Weights of a small contrastive image-text model: 12.4M parameters.
Rows from expert 6 of block 3 of the text encoder, named by matrix and row number. Rows with one number belong to one neuron. Each number is 500 + 25 x the weight over its row's rms, rounded and kept within 0 to 999. All counts start at 0. Numbers have three digits each. After the name is the row's rms in percent of the matrix's.
# up: expert up (text_encoder.blocks.3.mlp.up, 16x128x256), inputs 0-42
# down: expert down (text_encoder.blocks.3.mlp.down, 16x256x128, transposed), outputs 0-42
up.56 084:497480522474485484524504508502488470495500514488508508457493509490480515516494475488468465478534499489499471490523503496540487485
down.56 084:487473501527452531523482487500516463467431487456490491510475532532497485495515513504488495471487465529497471527514517510490539469
up.57 104:479519518500493466533516496485527491513536485510551502478504531449492510472485472498486489488496479499478485484521507459508493490
down.57 104:470502495506480518502541472535556514501493500479523481522499486515467503477448488463514477507482492530494443476542460447497503519
up.58 098:500494492493482493523481510477536477504475530499499482518472533503508498462457530552488500454502502476484464523522522516519488518
down.58 100:510485466506502508532492486490496545462479490495512516505480464509496482518503532490485530490485533501485469546476530501488518479
up.59 110:540498480498498461524523508527469506497502479525529470460518537482516508516496478484492483527457486530506474491526497437531489505
down.59 110:490535472473485537524523505510543490531467501483493470509494538477480477525494464528494515516505493517530450443466444450488542494
up.60 111:487496516509482499480488531497456468499533485474452526497466501507514505494503494523493507516533493513473555492454522528502459491
down.60 113:469516535530498519464500519490491471529531534505468510482501544479554524464512507489482481495514474499492532517535498521499516516
up.61 086:435576491518486506496517512511485514540481523494505488526549498514508464499494479478474518506505496513478479511494522498514510513
down.61 085:476526542484537493516489511438531521521504492480502525471522492465504503512535487499527547484500519481533513527492521490458542489
up.62 086:538501482471457490545508483515510505508489517511570529475463479498520524496438539523459455470509490483473467504525534479515484536
down.62 089:493451490499491498479488495521513533474496525480492556526487446563507489508458508454510550476478508509528485534520513514498508527
up.63 142:528541467507504516542492497517517525470444521508520489503514533502474485483503503483529494461461505510529480517532505458512541516
down.63 133:507500500468529464472503531522530469521471518514477487507498522487482500469493491525510495491507460541504517502480488482501493501
up.64 094:469533496479499526520502516493558484497513542472481528488507540497495499516432469561443545507499488489544480471514477491537519503
down.64 091:490544507509462508504493489509495523467500514469500463520470487531465473519473494474524495480533528480472479535509526506511514456
up.65 100:533532514548495498493494489506502486460517488522487493472506542522503506502543492482518430519498495506509528482524540523496480428
down.65 103:491526520501485514500534492450514535470541525522515523509552501458461497499500481485504513499506509476495502506509553472473477475
up.66 108:488512510472504504501504569522470502534508516503505481464523532497502479510506444466492484505508512539513506484520501507519492496
down.66 106:520512552461521483509518520470538502514472480478530515455512491457512524492536494500527497490501522506511505512488508488457523474
up.67 094:479515483490511504572526475486521549459480551491551467481493525472472508530490495474502516498509509483514464498519508453511542510
down.67 104:481497520532470459513555497497548497513514505460484513466479500519508503515453510546480526494517445461520474512467501492482517532
up.68 119:456510518542480501512530514513530470452492541459460485516483529489496498507485528509493536531522473514485534500474516501504522490
down.68 122:480498490530437518507494488509502496495486497515501502551469523549495510501498528501485466455512436483454462471522533535499521499
up.69 111:469559490533495512483532493504499527533556564484477527516519471490476508494457476471489526506515501494483524502533471489518512499
down.69 109:493482523482527487490512527502499500474537486473512535521534464444493495513486517482568491522483477518487509485492483469488442509
up.70 078:490556497496503504502499500481538533451462545447520487498539502493459487509534492476547519502503511514530491517505498485460545458
down.70 086:481497534467524493512529504516546469506540527541530453512525550503493530500479499534495493532499463486525476495490505498486495514
up.71 104:511501501541446501484546509544501477519524543442457514523475505500496482532462459498505492545524468481470535523458515509490497484
down.71 103:480499487510500540456487526514457513531501494516485530522478473482538478513517496493471524517515498519476525451516474522521481519
up.72 090:514514474505488498540499469452489539507507505505526510493489467457504511493535494495508479486516513476482499507506494477467525477
down.72 089:460455519479536479505495480503485510453515506490508554527518475534503537510458510464510512483464483510487480519540514499522462532
up.73 098:496519524489489485490496478469528468530496513494515494500504523505496487493472454537466469532520484438490447483527447512522450503
down.73 098:504542480534489502470462467524478510513478472498493423513493506529497457505529505521516501501506522515497514512510512538481543452
up.74 088:504510499522498503475516471466530499551515474522502505540515512516519515472498490517505515502483481488471484465465462502490491498
down.74 091:505519478477536475500473445504495545489528452532500503531482477512530493509504490520505498497488526461519500490508476512493459506
up.75 093:463542500470515506518484509444532465514506525489514529498500528487498499503461486546430538476506489463526464494531516504549499499
down.75 098:475519512505456497529504489498487518500519512464510480524488506461472462531474482487503479483544493489482510524488524492496511456
up.76 094:523494451492500500522499528488474506507470512499528485440483532490478499519501527511409532505489493501530514520512537510527485491
down.76 097:528488510556512528485511505486531510506530536454484544505485427472539478504485523506499530488515527471485507563500536509504502513
up.77 085:499509493464499488511468486517469526509454498511532453489510517514504501500550497514519456491517522522522486516489496518505479489
down.77 084:455477539461527482513511491473510507502475491527544512504524507464481505508541503509487511489500486471492501524523531506501492523
up.78 101:485517455524502510504482485478456508494490489518518485479503533499489487506521502514463460484492490487525504487544536532548499442
down.78 097:504476473501507521520495540507496498491509494478487482528489498445442483477497517500508513498494507527497517505480489461486519495
up.79 120:480519472463521539476459544483461501515513512513505530491523504527505491508490472478475497485484515526528510466563480541544443489
down.79 128:517510460510463539498472519517447480513503523487478492512521501482478481506492480508492489483514475526510492471545479515517535480
up.80 089:497521486525483492499509537483483454511515509474471491489474500503458490472487487515463518496513479490489522515494487515527532471
down.80 089:501478532503482469526498510487516464492496500471513521453501503536518492527509508480486468510470501476477478538527525515467509486
up.81 081:509469523536484488483500464515547459499485523479468528526477488539510515481466549547506493494515473503496485532501506512493492537
down.81 088:492493479481488480526479495492484502425446475491519489506491503547491518522549557498532490464474512499515491532479533495533554510
up.82 099:518501503513473498533520473463556509518555501510506527497504488453509514468455478527503460489510483467485487482492474467484473495
down.82 098:492473504502501513506516458500505530441482503525531509515518487553492528476485510460547474458455505501470453544525539478529480523
up.83 070:452549486476517519499494524472526496522501500514515477506546496497505515498514495514474538526471491549518497494503458486542488512
down.83 072:479550511462521499519497468482489552502499472514540485505509486456510489547549501518509520496519531462507510499506500509515493484
up.84 125:472529491527495495518513506486535495487460501504481500499538492515525487521503534535474533523472484517511508511486512505502515510
down.84 117:543554484500541531491465504498499535505466480472509496512494425509520495507528526473536548498473562546537518512499502513469522498
up.85 089:452522488505504513483519534510482488534501497512491482518546522520501491505511465489462538519473479550491507488507473491545507509
down.85 089:495549505462537502520487480469530554522500464512532524500531470469527502515524480503534520483474525484528495484498483473473513482