{
  "encoder_arch": "mlp_mixer",
  "encoder_activation": "swiglu",
  "encoder_mlp_ratio": 2,
  "text_encoder_causal": false,
  "text_encoder_num_experts": 16,
  "lr": 0.002,
  "lr_schedule": "linear"
}
Rows from block 5 of the text encoder of a small contrastive image-text model, named by matrix and row number. Rows with one number within an expert belong to one neuron, the router's apart. Each number is 500 + 25 x the weight over its row's rms, rounded and kept within 0 to 999. All counts start at 0. Numbers have three digits each.
Before each expert's rows are labels from the 100 texts, of 14848, where the router gives the expert most weight on average: "tokens" is the input token at the peak. Only what is clearly more common there than usual is listed. The data: regions of photos with short descriptions (Visual Genome). In brackets: how many of the 100.
# router: slot weights (text_encoder.blocks.5.mlp.router.weight, 16x256), inputs 0-127
# up: expert up (text_encoder.blocks.5.mlp.up, 16x128x256), inputs 0-127
# down: expert down (text_encoder.blocks.5.mlp.down, 16x256x128, transposed), outputs 0-127

# expert 8
tokens: "<end>" (37)
router.8:507480470504513497509502471464488529480466452526495520491501483494500493530529500537493568496463505503516496520441497479509515497552483539493498468532544528513528515496523487492517542503520488469491474473528535494469465544471499477547528487451532505486506527502488483479477506456492524498500524531561506485497507473524505420492495521454508485485497518505507520522505502493512512517517
up.0:483565545516491524476504480496492484504517522483491466511496538490454536501515490475517496545554489480507512469558459505476523471494501510486488528490529478474495507550511490521481477462486514501499511511473501504494496499513485491490484533492453524519493504517500531488508542494509496471507521473444475487519469541507483517481500467514467490499511516534512471492546502517502537513506
down.0:501488504541501507464467507454496501484504482489460473498470519497529507501576534520508499532524507478512558529475535549507510467508496529522507526455517521465518541497500508479496486554456506491502496474473507501491514533531513513526503548524505484536461512508511496477473475467531506481461475486519513497468504488506521486502505503465482493490482521520591555482515501445478518520513
up.1:507512461501496521487486543499483495535524510531464479492512538494502511464515466504493476501489495536507565480540482510516501490491474518496488519512509507496508478503478522500505486519459485477501499521469503475488503504480495535487512554462530502533471468451505531500532477477504475498458479515488545485505521510510474515488482467462464474522521501465500510429524511515471545521490
down.1:497473502486530447491489530517466495486488502498487518514497495426461485491526508524522507469520499484500561508454545512517506486517493555513493474503492498508483488482475525479497516539491482462533497487506514493524470497517540478521497512514535449449522499493510533520518505505478459492515490514472509538505459476504515519510514416506470499464465500489513552456553531501460497503469
up.2:521533472494495485540495528518491518484503513502519479444488481483511509471486516463495473468495507547493508507525539480517459516509512461506502473492497501485512509492510486477546455505475537483492508485436495523529552504496490490465487506501497490535495457485472497513481503496497484508465478510513541503516504510466523527511508505526444546556520455453517502474481500534464463528471
down.2:463564498517507490517485486501513489469512477514500471471464543485458478486496475494461496506491497476514489509520517487536519475496523475506518507487492480478487501515511524498509482496481512532502454461447510503507537506501561477498471519524446500524426464510496485507502507522535519473465478493526558459501502513475498523525496513544491501497502509491525524485528473473484510547512

# expert 14
tokens: "toilet" (12); "calm" (10); "is" (8); "water" (7)
router.14:548477523477528520514497534528496481483546505521506506496504479465544539514480498499539523495490507559489528487494507479521497531484475495489523451525508511512487532489492497474493475479521499511479527523469525497462499468486481518483515526506479490480490464480492515507486526479507520563475493491488470512518487485557493517512492493482441533515479485467517511494491525538538502575468
up.5:502493453493482500531500519488515480519471519462517535479511513543467493524487510518466553489496482490519452511497497530502529498503514482484427509515493499463555531506510511514537564509464511475542444475563501500525527510494465483473473487481509521497494496517494486517494484495494530472485469521502502496486494500450488500477520490526514477475481486497484479488511439478493497471534
down.5:490469491507486460518537497439529516558553532515520519474522481455492519496488487538472500500522476461502489480481514460487496527506516478486471498491509535500533512525508492467547502522491536484484521491504557488452504522511496504520509496515464469513499480542477508531522539522529557518481489527507483493504505479498512485471578490490470507531484494480480469502542502484485462547490
up.6:503471482502493452527502519494529500558479468543488494477485495490518494448512516578506501477451488519493524468477448455475527551459488492506462542494506510515508506513485504457484518510518486471487498488466524489450470471478517522536551492497525519518479472460529506521524478482527474512487516510510523472485533503512478503490484503472494492519539523474484541462513513487487505501470
down.6:523500483498464481498493494456494508541503482536480519464508538470515501454496448539501448470490474489497512512470463465522498497488494499460507508493489488538508470527498505448488519491512501487505491513508506475491453485495538523540539487474506485502487477487523483526536547511516503462486503529517460481509463471514544520452541464481552513508505514472484544445553518459502477493504
up.7:536513495491492504523499460496513507491453505473502486462477498500508496530471470495490524512498503488549467495508452497491513491483530535481476495439529524522493516497499464523507460451492491445512487494444499510479495526492527544485477507476515504521493519480518483500495468506486478438475504497507493536520473506515457496511516525527504507525510570519510489458501486507518495483509
down.7:481502532465510537497520516514477509488524494489518539519532486456471521514505525478507508508519525489532533483518480500496491510486495517472483529498526493492490472492483436486461512495497505516505503500490486512499466477472501482502531495503464541510542514540503524477489499501448491534541539489462493529524532538565488504485469453518525502528536532527473496473502536526512499470485

# expert 2
tokens: "horse" (17); "black" (9)
router.2:537485469490504501452466495485476511506532494537489516474462491552523490475494515477500457501502509509484524464538505534501434478527515462496504526502542474475553468538508530485479480511482503520499517506475472497538533535502507475490486519473469513531464487474466492505487495504535497496490483490469514442507482466477480504513535503456525513529436463469531480509485501494448534527482
up.0:505501512516461492509505442524513474505528485529476468471478559508512526504488469546459473529534483458501477467501503504521513499415510534525502528536506535542455506524491467506517497484497466474465479481498497508470505487509524516531535459507483515517482528489486547463543479550527505492530507510473501491511485489483477491489527504505458442505493575551498485478542513463499487513530
down.0:557496503477475475545511467527516468491523494508521497484466493529505533551442484534488492538520478484500455505489483480529492514485502491500483491511514515541483553519516445501537471470520487529486489497480491507502520488508494541503502473534470526462490499523505532503521479545508565512477495492478491496527481497483473497546477534481467462498462522512516443536516490514511495535546
up.1:484513455507492512499492552493491515494447505476476502495473494498448420525512518498489500498502509513501503482509451501483504524499483498529466540513511487479528495541530543522511521477504500531573516550465499517513495494489497512470487554511525542480485484461529448518492489455535489487464498497502429500503544507509439533502446472502526499466469498475513520470511476500484512506512
down.1:452503518511483507484488530487509483500472505478490451482472537476479467491533488548482483541541503505494502512493524527503530502485505496568482488548500460472523519535523512484529532464468543491539496495456495522476493496512489547505471508499531527466518492489457453530451519454501499436518483524512499528486497498488532527496465468526524504517502481516497519483529470447463471491484
up.2:504504523466506503522498512502504477517507540471546505471522493488509541534490509495508486487533509501514501523521539496492497498492502509503469462510478531504498500470468431500537475534484513465486584506527498527499502501471493541477468507531521457508561475508489532526507526519449500509501482462470464550506510504486536544507531494544490528504495516509500475465486504507510472500455
down.2:528488500465532529481444526516466454451466471494475479515484498536483490529536540474542529515474549539518542486515527579506512476491494527497507511512482462445495531467471531506473473494500488510496513484549498509530500485508545484502480534509520506499464524512491502459504465473473485508497466486528538507490466496516493508511470520504536513470498496532539537503481440502538554489514

# expert 15
tokens: "computer" (16); "the" (12); "monitor" (8)
router.15:475463475493514477515494513462493516488480480528475485507497480500444483459520525508504505485476516497505507499520461475477514544482498474515484554506529474475533468517511532479471524457527503488515470488481502501515480497480504461506538509455482552514473480446550523498494516462512506497457533505508505465497515512510516464474462512461498460482542504481502468477532505529463511539494
up.0:447480497508488464579518499493524493470498492505535476468513503500516524515494518485451485511478469497461455465520515462498508498507509480539486495532505477493493527550509478466524498488506532522495517473491514462501529517522436500485499489560494519501510481539476482580496485507524513493488512517521454494485480540459510519479517498522586501521471481520438518539518445493502499502525
down.0:469519475535520505479500514502538509496502465495480481513487498494474462481515510532465545505469500520526528530478528498471522523502482522535483493525500441485488508497498532492515518494483492500502477468473497486510515530511515509526491495584522520500494480498507475526451480463511495460469523537511522460520540496499550496531450482517557469479467465484525520472534507479454500509468
up.1:471469515489492516495525524494505503536523509489505546537529459485528505476469500497531530497495498493441495458492477492460493517511500488522504505485493471473512500516520499475485518508472556520523513447507504476492523491511481540489498469516482528499534519542435444528483503499487509529546499576520510499526485492512488507501487489511551564534451449503470484544496491509522450477502
down.1:506504508508551497464471503491514492520545481542482467523479478477484524466506535523508497543507536504521540490488507495494470532505469505521501520524531427495524472527481523515478516496513500489498519481509475481495512553521529516506507498531512509489495471491470535512525513489499507533497519477461545456521462447501504460511466497456515521460497473483505453503530523535442518524482
up.2:531477478513476470516514467525503475506561491502458515467483492516466490532470426520467497523509483492514480471486450470530496503469495492518485490478504541524461513514516505482511462465511482525474486525483532473436495473484516506516505466525489487481445513506481542499539512523519537501482500511504518498565498501471507492513501516477511493527467517508492452523544494522524509525480
down.2:504502498516497512496523510504528500503520517471516517517536478534470516515472470459528548523481488497527484520507521498500520472500478507517474487493459493489494514486488519558530499513464502514484490500539498489505521516500504498492468467555509486480526540510475486487515505494454536500517514497494507524537520505464496472535502519542502507465461503513458455546508454562515490470527

# expert 0
tokens: "sign" (29); "stop" (8)
router.0:526511460508487513513510494528540496495515535453468507512507519498501485538446460539499519503510480477527491514476449497527545496503536527446496465458489530558484507512502507525515502503538484501511463494491536491496520530502497489474462486511538468504459510529515510470550484543512454474485482527516500533551524489470443479505528509518478494559490495500517546480518488497479500450507
up.0:437509537492502482498566484495539511510505505491524492508524497478504533494495533532518502523507496490477488510496484439478472533510498500564502495510497441509488487514481476496476536512502502509527506468484495489526505512517428535502498491555507515513575479528528509517482523500491518481535550483487467493486513510496523489493467499524551481479461491502437485533495491518475472459504
down.0:505478524508478511468520536517484499503527541477504521484503499504464490482468464448499519530514524513498506525537499499507492479497540498462500503487472469451497502511512494507501467483473528488517492496480470511526539494486521476448443483472468506485517525513494473469493515492449509466504479526482513502546474521530509557507513467533497564515486484504501523469516475519550464480523
up.1:464486507509453475525533486463484469534517503523484509493465502494506493505511492520453476516521463449461481483506485493510502517478524516511482533508535510491517516558546478478526508474491534509508509516451517501469475499509469563512534512544501564495507511511512482514511503501557535478506532522510459502484522541511496509450483473482507489478508528531485478493547463457520488536514
down.1:492522483514465481527537482472519483552511498527513505496507540461481494483513459521476463465498490448479485499508483490470535495459501480496515557517522499506486500540513518464542494479487500520498500498511543496456485495496524483537546499510456533536480493531506490509537512514558496501502510528515477459494524501494503512439525483509487480530478541526489503468559486450539455526524
up.2:502514538540477506492519489492485496487533509481457510521458492481490530506498513502509518513545501470483548500477500512490506473469529544483528509492517503496487499509525491510496494513504524512490485488471557527486434520540523467527508555482471514505487553508539513463517500485525496522525498533501453506502516486550484489503499491482446479499468510551538527519515515481511515520514
down.2:542525459527507510522494431524488514464474462476487487518498469537500480516512480500484548542479522493554446497494477484503520478498501515530502490466514534508447520473504495539490460495467498493476444498473508487503497508509501492504506478494481518512456550498507492478465465487488530474474523519519547514534478540475485449520507542517425472527491524489528478512524507533496522492511

# expert 10
tokens: "field" (9); "is" (8)
router.10:535434509482494474548527511531520481491477491482502495493482493484483505542484464531502533519503507506533489519467492477491528517456507546508462502500506518520496493491522463514514485458521481499512471500516540531469462435472520506522537464493489518447531520483479548478529489509473520475511492535488518534498482487500498480517472527520474513512528533513498466499536501542528443500483
up.0:495466529510499480555553482450540505498484507514534498521506490435543515493484533516517508493502489451455479537487514436504477515496505492484520486492539516546507516518518465462520511492532522521484522528444519500471497507522478487518530504521469512479516480531535502532489511535531541526510549498534440491454482497527514496478513510504462515479541505504491488523504510513563479551503
down.0:530507487543484541493523491526519479484502516472435497519479488510481513480469479511495486490510506499520497522479478512499533474465528531465513465480507495497493492487513484503492528505543492509497508517494521533471498488458522487504472489477503486483490514513482443486531527504489453513490492568502507512521467470497558511490512495518533557531485502517520532467537490470540487498494
up.1:491533449543449514484521527475478516467500511475486513516502475512469505489482519473507521510479457514477521489525458500506489463531521489475496530492536470458533508532540514488484501509501534553542502481501506485536513536510450495462487524478514531460467510523495507522488468472521516493500495527557502493521498549491448512481467475475498518509485458510495493527504447514518522473518
down.1:544455499495477478524516490505503500530495506490522545489473440444505494467444520534488491498529494463498511504497493476513453502527521499488520505477539533502503506519493479478509489507514480475512486487495473522483513508513557494499506499524475461468483494518468495534526493540535489524496487473482501524522475472507489512493541471497493534509498494470513481462517503508507481536439
up.2:483534461477515509537474559506497475521513505536521542485515516474532515476494490502478486467487497555511519439544464460523520512488464456501489496513525507505507528493509501457478488490481517460508505539507502508478512498477493527479477502494498502501494442501466500527484528477500526481452480474506501482502481551500498577499476452474464510475494474437487493458484511535529527553467
down.2:441515537527501482474502467471507480509515479529495461543496526486512510480534454496491464535522443501470471472531456488472496482514485467540555519495539483521474502583510485508474507468476509484469501530468503465456498502544476510514521506482480524523515506501491488513471530496542497454514542508470488467482466525525488504443497478475507525485493523533481507519540507494520548515516

# expert 7
tokens: "brick" (26)
router.7:529443511510448514536511457513498483487511534532508470523503529495522534481453489489509482502512481471476470485543512502528507488465557506491501496494524536500506535521468467502516446510514480492486535486516504498486536505479495515473501483505479495532482495511481548507542454526527488530501475507491482507503439472486506488477548521533469527544505540526500488472530476474555493514521
up.5:513504512498523500493510506482478503494517555528508479486503538467505527469508501490522505506505514509492510501510503492489495504475482522503501559499549488440502478512474496503489460497476510463563500454495500497500498504455490520458519523459520558518515501469492528480510495449462539491520504541476527531502481518549471501455490483498466518504508515504491474457533495534507482506519
down.5:454482518450575491512503526531518494480543513504517481471503498471506544538505529497496490543503569538543520518499511463514498522500484524512485490504485502532464491482451444506500505481521488510485517482477508534508482495467483492479492494541508484506527447510515546479502520495441515494475508458468501505508540509522531511540478521506544454485523538498488488493457516537476501520493
up.6:505495492513431458540523480502515496484492473502515476519475539457477502496477519543500486479501473450447477537472508437499529525490516488515503527494556488513527500559515494458540526470538492529523548487446498487497493503499514500536556485487498529479501485511506511573502512518566482494525538506492506463486478487481510507477501491507501545502479516508486485504523493455508470508481
down.6:491522492445524533494506496498507531474430472488553457475549496499462525517540540491534528516505490507557487494489490468508534455517473505463482519478533506478528497489493471521485533472539496490481492497527508514484484518461478463502501492515492510547518491536501482473487489518457468551496534480491436530497468507503475487491512549566492521558512541527471575483485473482517529457546
up.7:457505485518472485488529534450497500525528509498487482453536507525503485493513506491487495537467448509487532505508469504499486472513501479506518544505506446464527494551524541478525502526478552507521518479493527456518497514484462510491502529511557549491474486505489492520497522451501531473496461508530494494495534533494461504428458479457553491500488456517468483526510434491475525454535
down.7:488489514511476510467513485509486498522514494497467518501477523489519475504530481539439502526565474461498519496447506525521475499553537521497508471506504523523497479522525495483506536503497510515491473490472505513473486465542471495540502509506469481495502507515488472496469482516533495485511526517491513495470513498522497507513537473489477479546480509543545560494496521431476518491483

# expert 5
tokens: "zebra" (20)
router.5:474544534541495465478515459484492526530478508477540412491505527490473502480508499488533493518513497491485451546506505490490467491520508492491530496495510504540475470499528452542490442493486524533474505544459488492502488503529493483520523488520482509493525520505491530495493500514507469484506555464509460502512495563474502514465506522517502492489512511507469484530486496509473491490507
up.0:476485491487485534552533548468513499511526544480493511503509461467485495477472486490500525515513491516473512453508458453506502526497502514504516493545502495491505495513491502507489493461535527475545481457509533511473485515472473556473473524516535486481508477514439509517522523478491532488532454493521472517513511500507471480490476476501476516525522504511462470512514491534491482482467
down.0:493473516528526462505532510483539486531524541507501535478505528443517518469462491532452518505497470468504468496490511458515481547488529482503496478504490506547484498501494505458488499520483508456507474511506513484479534496511505486506483483487469473474483478542503509524502537550526528498483483536516474478493466502491522489461580467507477501479479474481450501481550531486480445499491
up.1:531527487499474479515539516497497492508497501489489507475531485495459449533492475506493507529471468499517512493502464466504490513515535481466449516480536440487508478541523520488505489446457522543512491528502511451499469475516480492484482500536491521462477467521472469525511529494489489478474495484520519503505488520450489511495469484466513518579480478452442491516525462519514498460514
down.1:521463492509526521469486509492445497482478484470475508448484467502525505508522503533466498495506506511513545527508517518527472512510527523457482479480497512492478473458519516458472494492459515488484504512456484492497490443507498510493467510486514469478492516500467507469467509468473500473511462503543516558511511543524497525501494479497456523547473499495523564465522474478504463462454
up.2:486550487520513559507494495511499510488513503548490483509547515500469465531522470480494506558467497529547506471530448490555516465526461506514519518508525501517476476514464483548479466474499474503491491495510505448476502507474474509482487516522516493520478492527497518465527487476477502478489504479515535507527511523509468491494485504495458492547534523488458517503509498534505559474512
down.2:480458518536505516492487501491501502498513475469486495497486465519484482498483477498477522511497500507490479551488504505512459530508528487489533448495439508501485481470491511485472488476526494531464516509485461474517514471499525507510462440487520441460494521499454509499459524515487528455530477499526536508540495472500511484524521536508532560519476482502487511537488502502497444492443

# expert 9
tokens: "<end>" (31); "door" (12)
router.9:510524516527497480498508452527537488505491504537504463488498540479490460499488486518460468527491501474536478512492486493534512525513511486478506537468517519570459462516501498502480454504506454498508452506502479476485522488471512495507509474521497464539486475511525528471533495546502478454498520495475499473530508506491465507496531488494495470539503516471488500471497502482459490500490
up.0:500520504488493486492521526510506513565478535491507526524496470436509485463441499497511528483520498501459533504483515469496504537514501508486517482482519532497543493480513499524509500521503506469561525532491510520503498521484506493472493521458510482466533484457498482510505486488513480503514492499498520520498542466516492506501499417500487527466514474469491463488491515533488477519438
down.0:473499506522495505495507463480496503493473522466516509521506513467467517487499482486487487477511488494476483504513511478495518494494540503522480464515506527487497468484539475495489512485510545514499540500479528506459465502505521478518504497455483496460549505503478520528471517483518499494530519523512532540498493544500536516488507477529533505493504511506493474517503527495496494512431
up.1:505493521520481464494535491499524516496483486485477533509469488480502498487508543531476543521522484483490515511425519499471493499520546535500516447511508479506520508516522481514505549524511511486518460484490509486511478527564509451545511491459489503470512545523484490502494475501516464476528509538498534493485471460480483427494532480501533524470501473511495523532511496487489477463459
down.1:494481491458505497548504491492523542477486492513556468494510470538489530477486527478527486466476518509486485505519507493489506479497488479496525497509484493466530502484473465498535520500520507482504486435521480526543544523484476514451498471544507502551530458468486510518503473495454493522501485505498502521466493479465529493505502555543537498496536515510487502501475456501495501469503
up.2:492492545486499511514499536494531415514521535478500506541512533495498529504457515500519512505510484463473483503514475524499485505506514490496520510506462455509509496532487542494484498524513505541542514505535500480514520476512492513485451538500493481490468483537500533566556522518522515516505442471499462492443461488519443525471518489493500526477474498501471489515489470512559516491515
down.2:461470519451563524530497523482516480511517535486545553557556515463496545488491540477510544473453516485530514492536521501456511513499509521521490492540484476500507486476433506479491515534507508487507499489555518483536514518503465486498463536538501493537502489562508528554495511488474525494497489504526478488493474505518510511500520470540513483472465471506498478501474486522498506481493

# expert 4
tokens: "child" (15); "a" (13)
router.4:516472525515473495511523478513537430549546525517492522519499561503504531425507449534484472469506466476484504520492495503488535487464501508461479525468462505532490494502468500453498485498486494501500467484515526468443487408488512506515528494520461490490480516518506501501568492530527495531534493521501531483490517493501507521461529493490503490534495515510477487474551497458537469527506
up.0:511535482477520497528515502539545502484473504493548491483553510467476497492487492493520530495423492533544465520496519437504536494503491470475454479488479495535480522478480528486479498503519483475504489504500504462505507523481499506489477484467501482506507459517543487538498500520468475498480532459515487497526498540485486499516498513554491499484534491433434520489461491549468500466491
down.0:510542496510516506530483492503541489478512486529474517492482539482515512482510505542461459482477510473521496527494553487506498505480514513511476495571497446537485455524472512479496522475494484528477507482475520511491503476517528497531489516499482517492466469501484483519514539514532463481477499513505522445477505475505541501490493497497532487522451495487500539466538495429488462528491
up.1:456476515469493534481498553465472465513538499469477546514522503481498513521514494528489508543511496512517525479470491508476487487510502504425450501472501464477518540504540525474483566516468526516511491521531508501498481455539481479505483501500480504471517505567452488503459544474501535502503495528505464506523515531508510544503470444462504519518479465508497523518497502494536516495494
down.1:487530469503501561475483510525481508483509513503469478491493482510533510513491498492479534495511508519522550529499495555548537499491492560486504471515515515484523525441503478522540511551501479454523486485512507533484548532441483522467472513511534485514506524513501482447509459474461489542495482544512490514526548480518488496525473474496489519523522481514541535457488530479500511491535
up.2:518458507506492455489511465488520517528513482503517494497483516533506535478472487470497497489507482507480474497488478496482468493499505488506490488448497514499505528519537461478526481494490527513485471505449475502511553483542469504507507462495468522503539502493516521514470475515541537483511546524491487466499487515507521521500545518510555489481473488511506466530497495511512513516488
down.2:504460475537543479455454555496450483499530476484439538512470432485496474487526546488530494506510516510500575476521468549492475479510478506507535519485504458470494525508501534491469493538496511481494535480538461492504482533544524516500487523555528488475481519530483500501507519485516478517504482500495463499528486498496514521536476466469522522463477454519538531498506529515503522504467

# expert 11
tokens: "<end>" (51); "green" (12); "trees" (9)
router.11:494532532489478497484511560527489484499511502471496516500506506535484489499473438469514489528510494497483505440507473538464477493453508492510488511487448463461483524485500507512474465470474525523501470497522481511529504453518513528475476447531486534499503518492449492472502501520479504481533462513484479540521496525494474520509463508519530479493486484555484468527498462507505508452523
up.5:524457458524509509487455500476477507528453490519496501520476526526527474489545553509484472457493508486525512505522530528488504490504490505499494538510531519488545509497518521490504543559490472460510529502513472512509528527513501513495501515483531512513499508476513458501477473473522501486472495519492482485468480478523519519495508473482450501473485496489533540438490503440489527516506
down.5:440490475465527554522450497512506500486489485521533502504500539526511524499502512499430525484467491503489462491540513547544516509502502478507499488539488527481517522484489517481512517517528494487491486487527485503507580515486487459492446505485477505533468473540491522501474465502540505527465498523525488448495485514494485495500554512528529490464526474497512556494456488455504525529496
up.6:477504492490507466533529528500539468484501485499531514483528517484450493458504475487517500470428481537486483468521489455467526450494495463511496485489484481500479555499487521437494468488489536485485518492513520439492497509517527503512493493517496479504501484537464486581494513517496526462493494490524491514519430533454507520506504502523585521449509488513436457526499468521549506494484
down.6:495513476459487518513509484494492542546552499508506492486521497494550518511465512519527502475528516512518503436507456503517463503483496478475519492516504509505495498502480459483495507524531507483511489465490506479498493517504448556472498502553540514539524477502514540513502488512494484548514494498514461510538533504525482518535521501454506465564526500527510536503456541481447499479483
up.7:488522469487518540521476501511527536494454542489532462525506497512503526505478540485504514485483508537514474524526500499505542523521493472486499471507498526504537496483491497527509492501538481505504493505494498517505534520452472481465477529490519475516486445474516491503495462498503468531438485471510502484463527491500470514512507536521499511505538480438528538468464490505492537497497
down.7:509511480541492502509494491506502521488469526479505521502449501492477471494477503506452518482502491490471484567495519499502517499540536491507506460508498551514510493492529497515554520493495519515510467511469497548480527492481515445484467508482472459469469494494513466508491489493554470483461494516539490495491535500490536501516527489539508497507481490467545505476506506445525450541489

# expert 3
tokens: "gravel" (7)
router.3:507509476491470462578545482501529501543508477508531518464514483491502527485441462511448499476481476477487449489482489423519475520493526479461497478501515519515504571474535484437539489481484528501481475519495505477478526524536482520499482471526474530507519487549464479554488472527515533500505492519548501493524505520470529511498550504499511515531503469482454496519506491512545476501513
up.5:454481517522475518479521491502488504494510500523485444551483494527502495494549512484517479538511477511461519505520502504509517490522486503481517536507503507479529452533488504586506514484489490519507526505511508508509504450478470498467515516503525521509511484445529479464560467452494460508493523517485490497436547478503476479477490500504518499501531508501486536493504462478465556457519
down.5:466463495476547523483455550494438477467508484528508529521498531483499511450528528477507471490489512568481530489533507505520495493483479483518504531533511468478503496496517509473464516505500518491518499479526492531508492487478500480506516507499488505465489441507500557512475505467522536505475479499498515466503477561523535547504461460473489466467517474495521491481495552544499527573483
up.6:472496488499512464525527566477540499529494564505503506491510482473490482460496532491501521510489499519477516507519497460465512528534488483532488524467484445456513489526453524513508493494455518498566475452479512496512516506486480483470474520512498504513492437488496468542508550488500474503456465489506532486475492499475503514483489499512519535498480488471482489469500463512458492496500
down.6:495458488537478477516483475514499529502493501490538481531505497496536504457500529508513475468476508511476512485516534514508477453508487481566514479482484496481485532497491481454491504530493504475483536439477478478489572552555497553471490499548529507556510507528463498549480457508516482522509486494519484531481470510455542507516515522490516489472484501527519514489492505464465497499483
up.7:454480504498475492459500483492483511484562505484495529482515508533493515527489485479451505526484464492527507504529450534523455485501549509429522495478533502505503505519520490490495497473510499529465481521468477488514521532535456449481473493508495508504497509530482548478488509503499561462514531515491493472521511545507527503486513492460533500523476493532489500525504489530530502500516
down.7:463465536480510510489481497502477506496483475489538546475502455495508526473514493479500480499526496504490498497537518506564477504475489509480501526492488536485502525486515489483440523520518492478464484496478454549505504466481506491488504453508504497504568519491494482471460511532483510539536503494473480555510492524537461523455510512540446510509556533524483535481498528514518484496508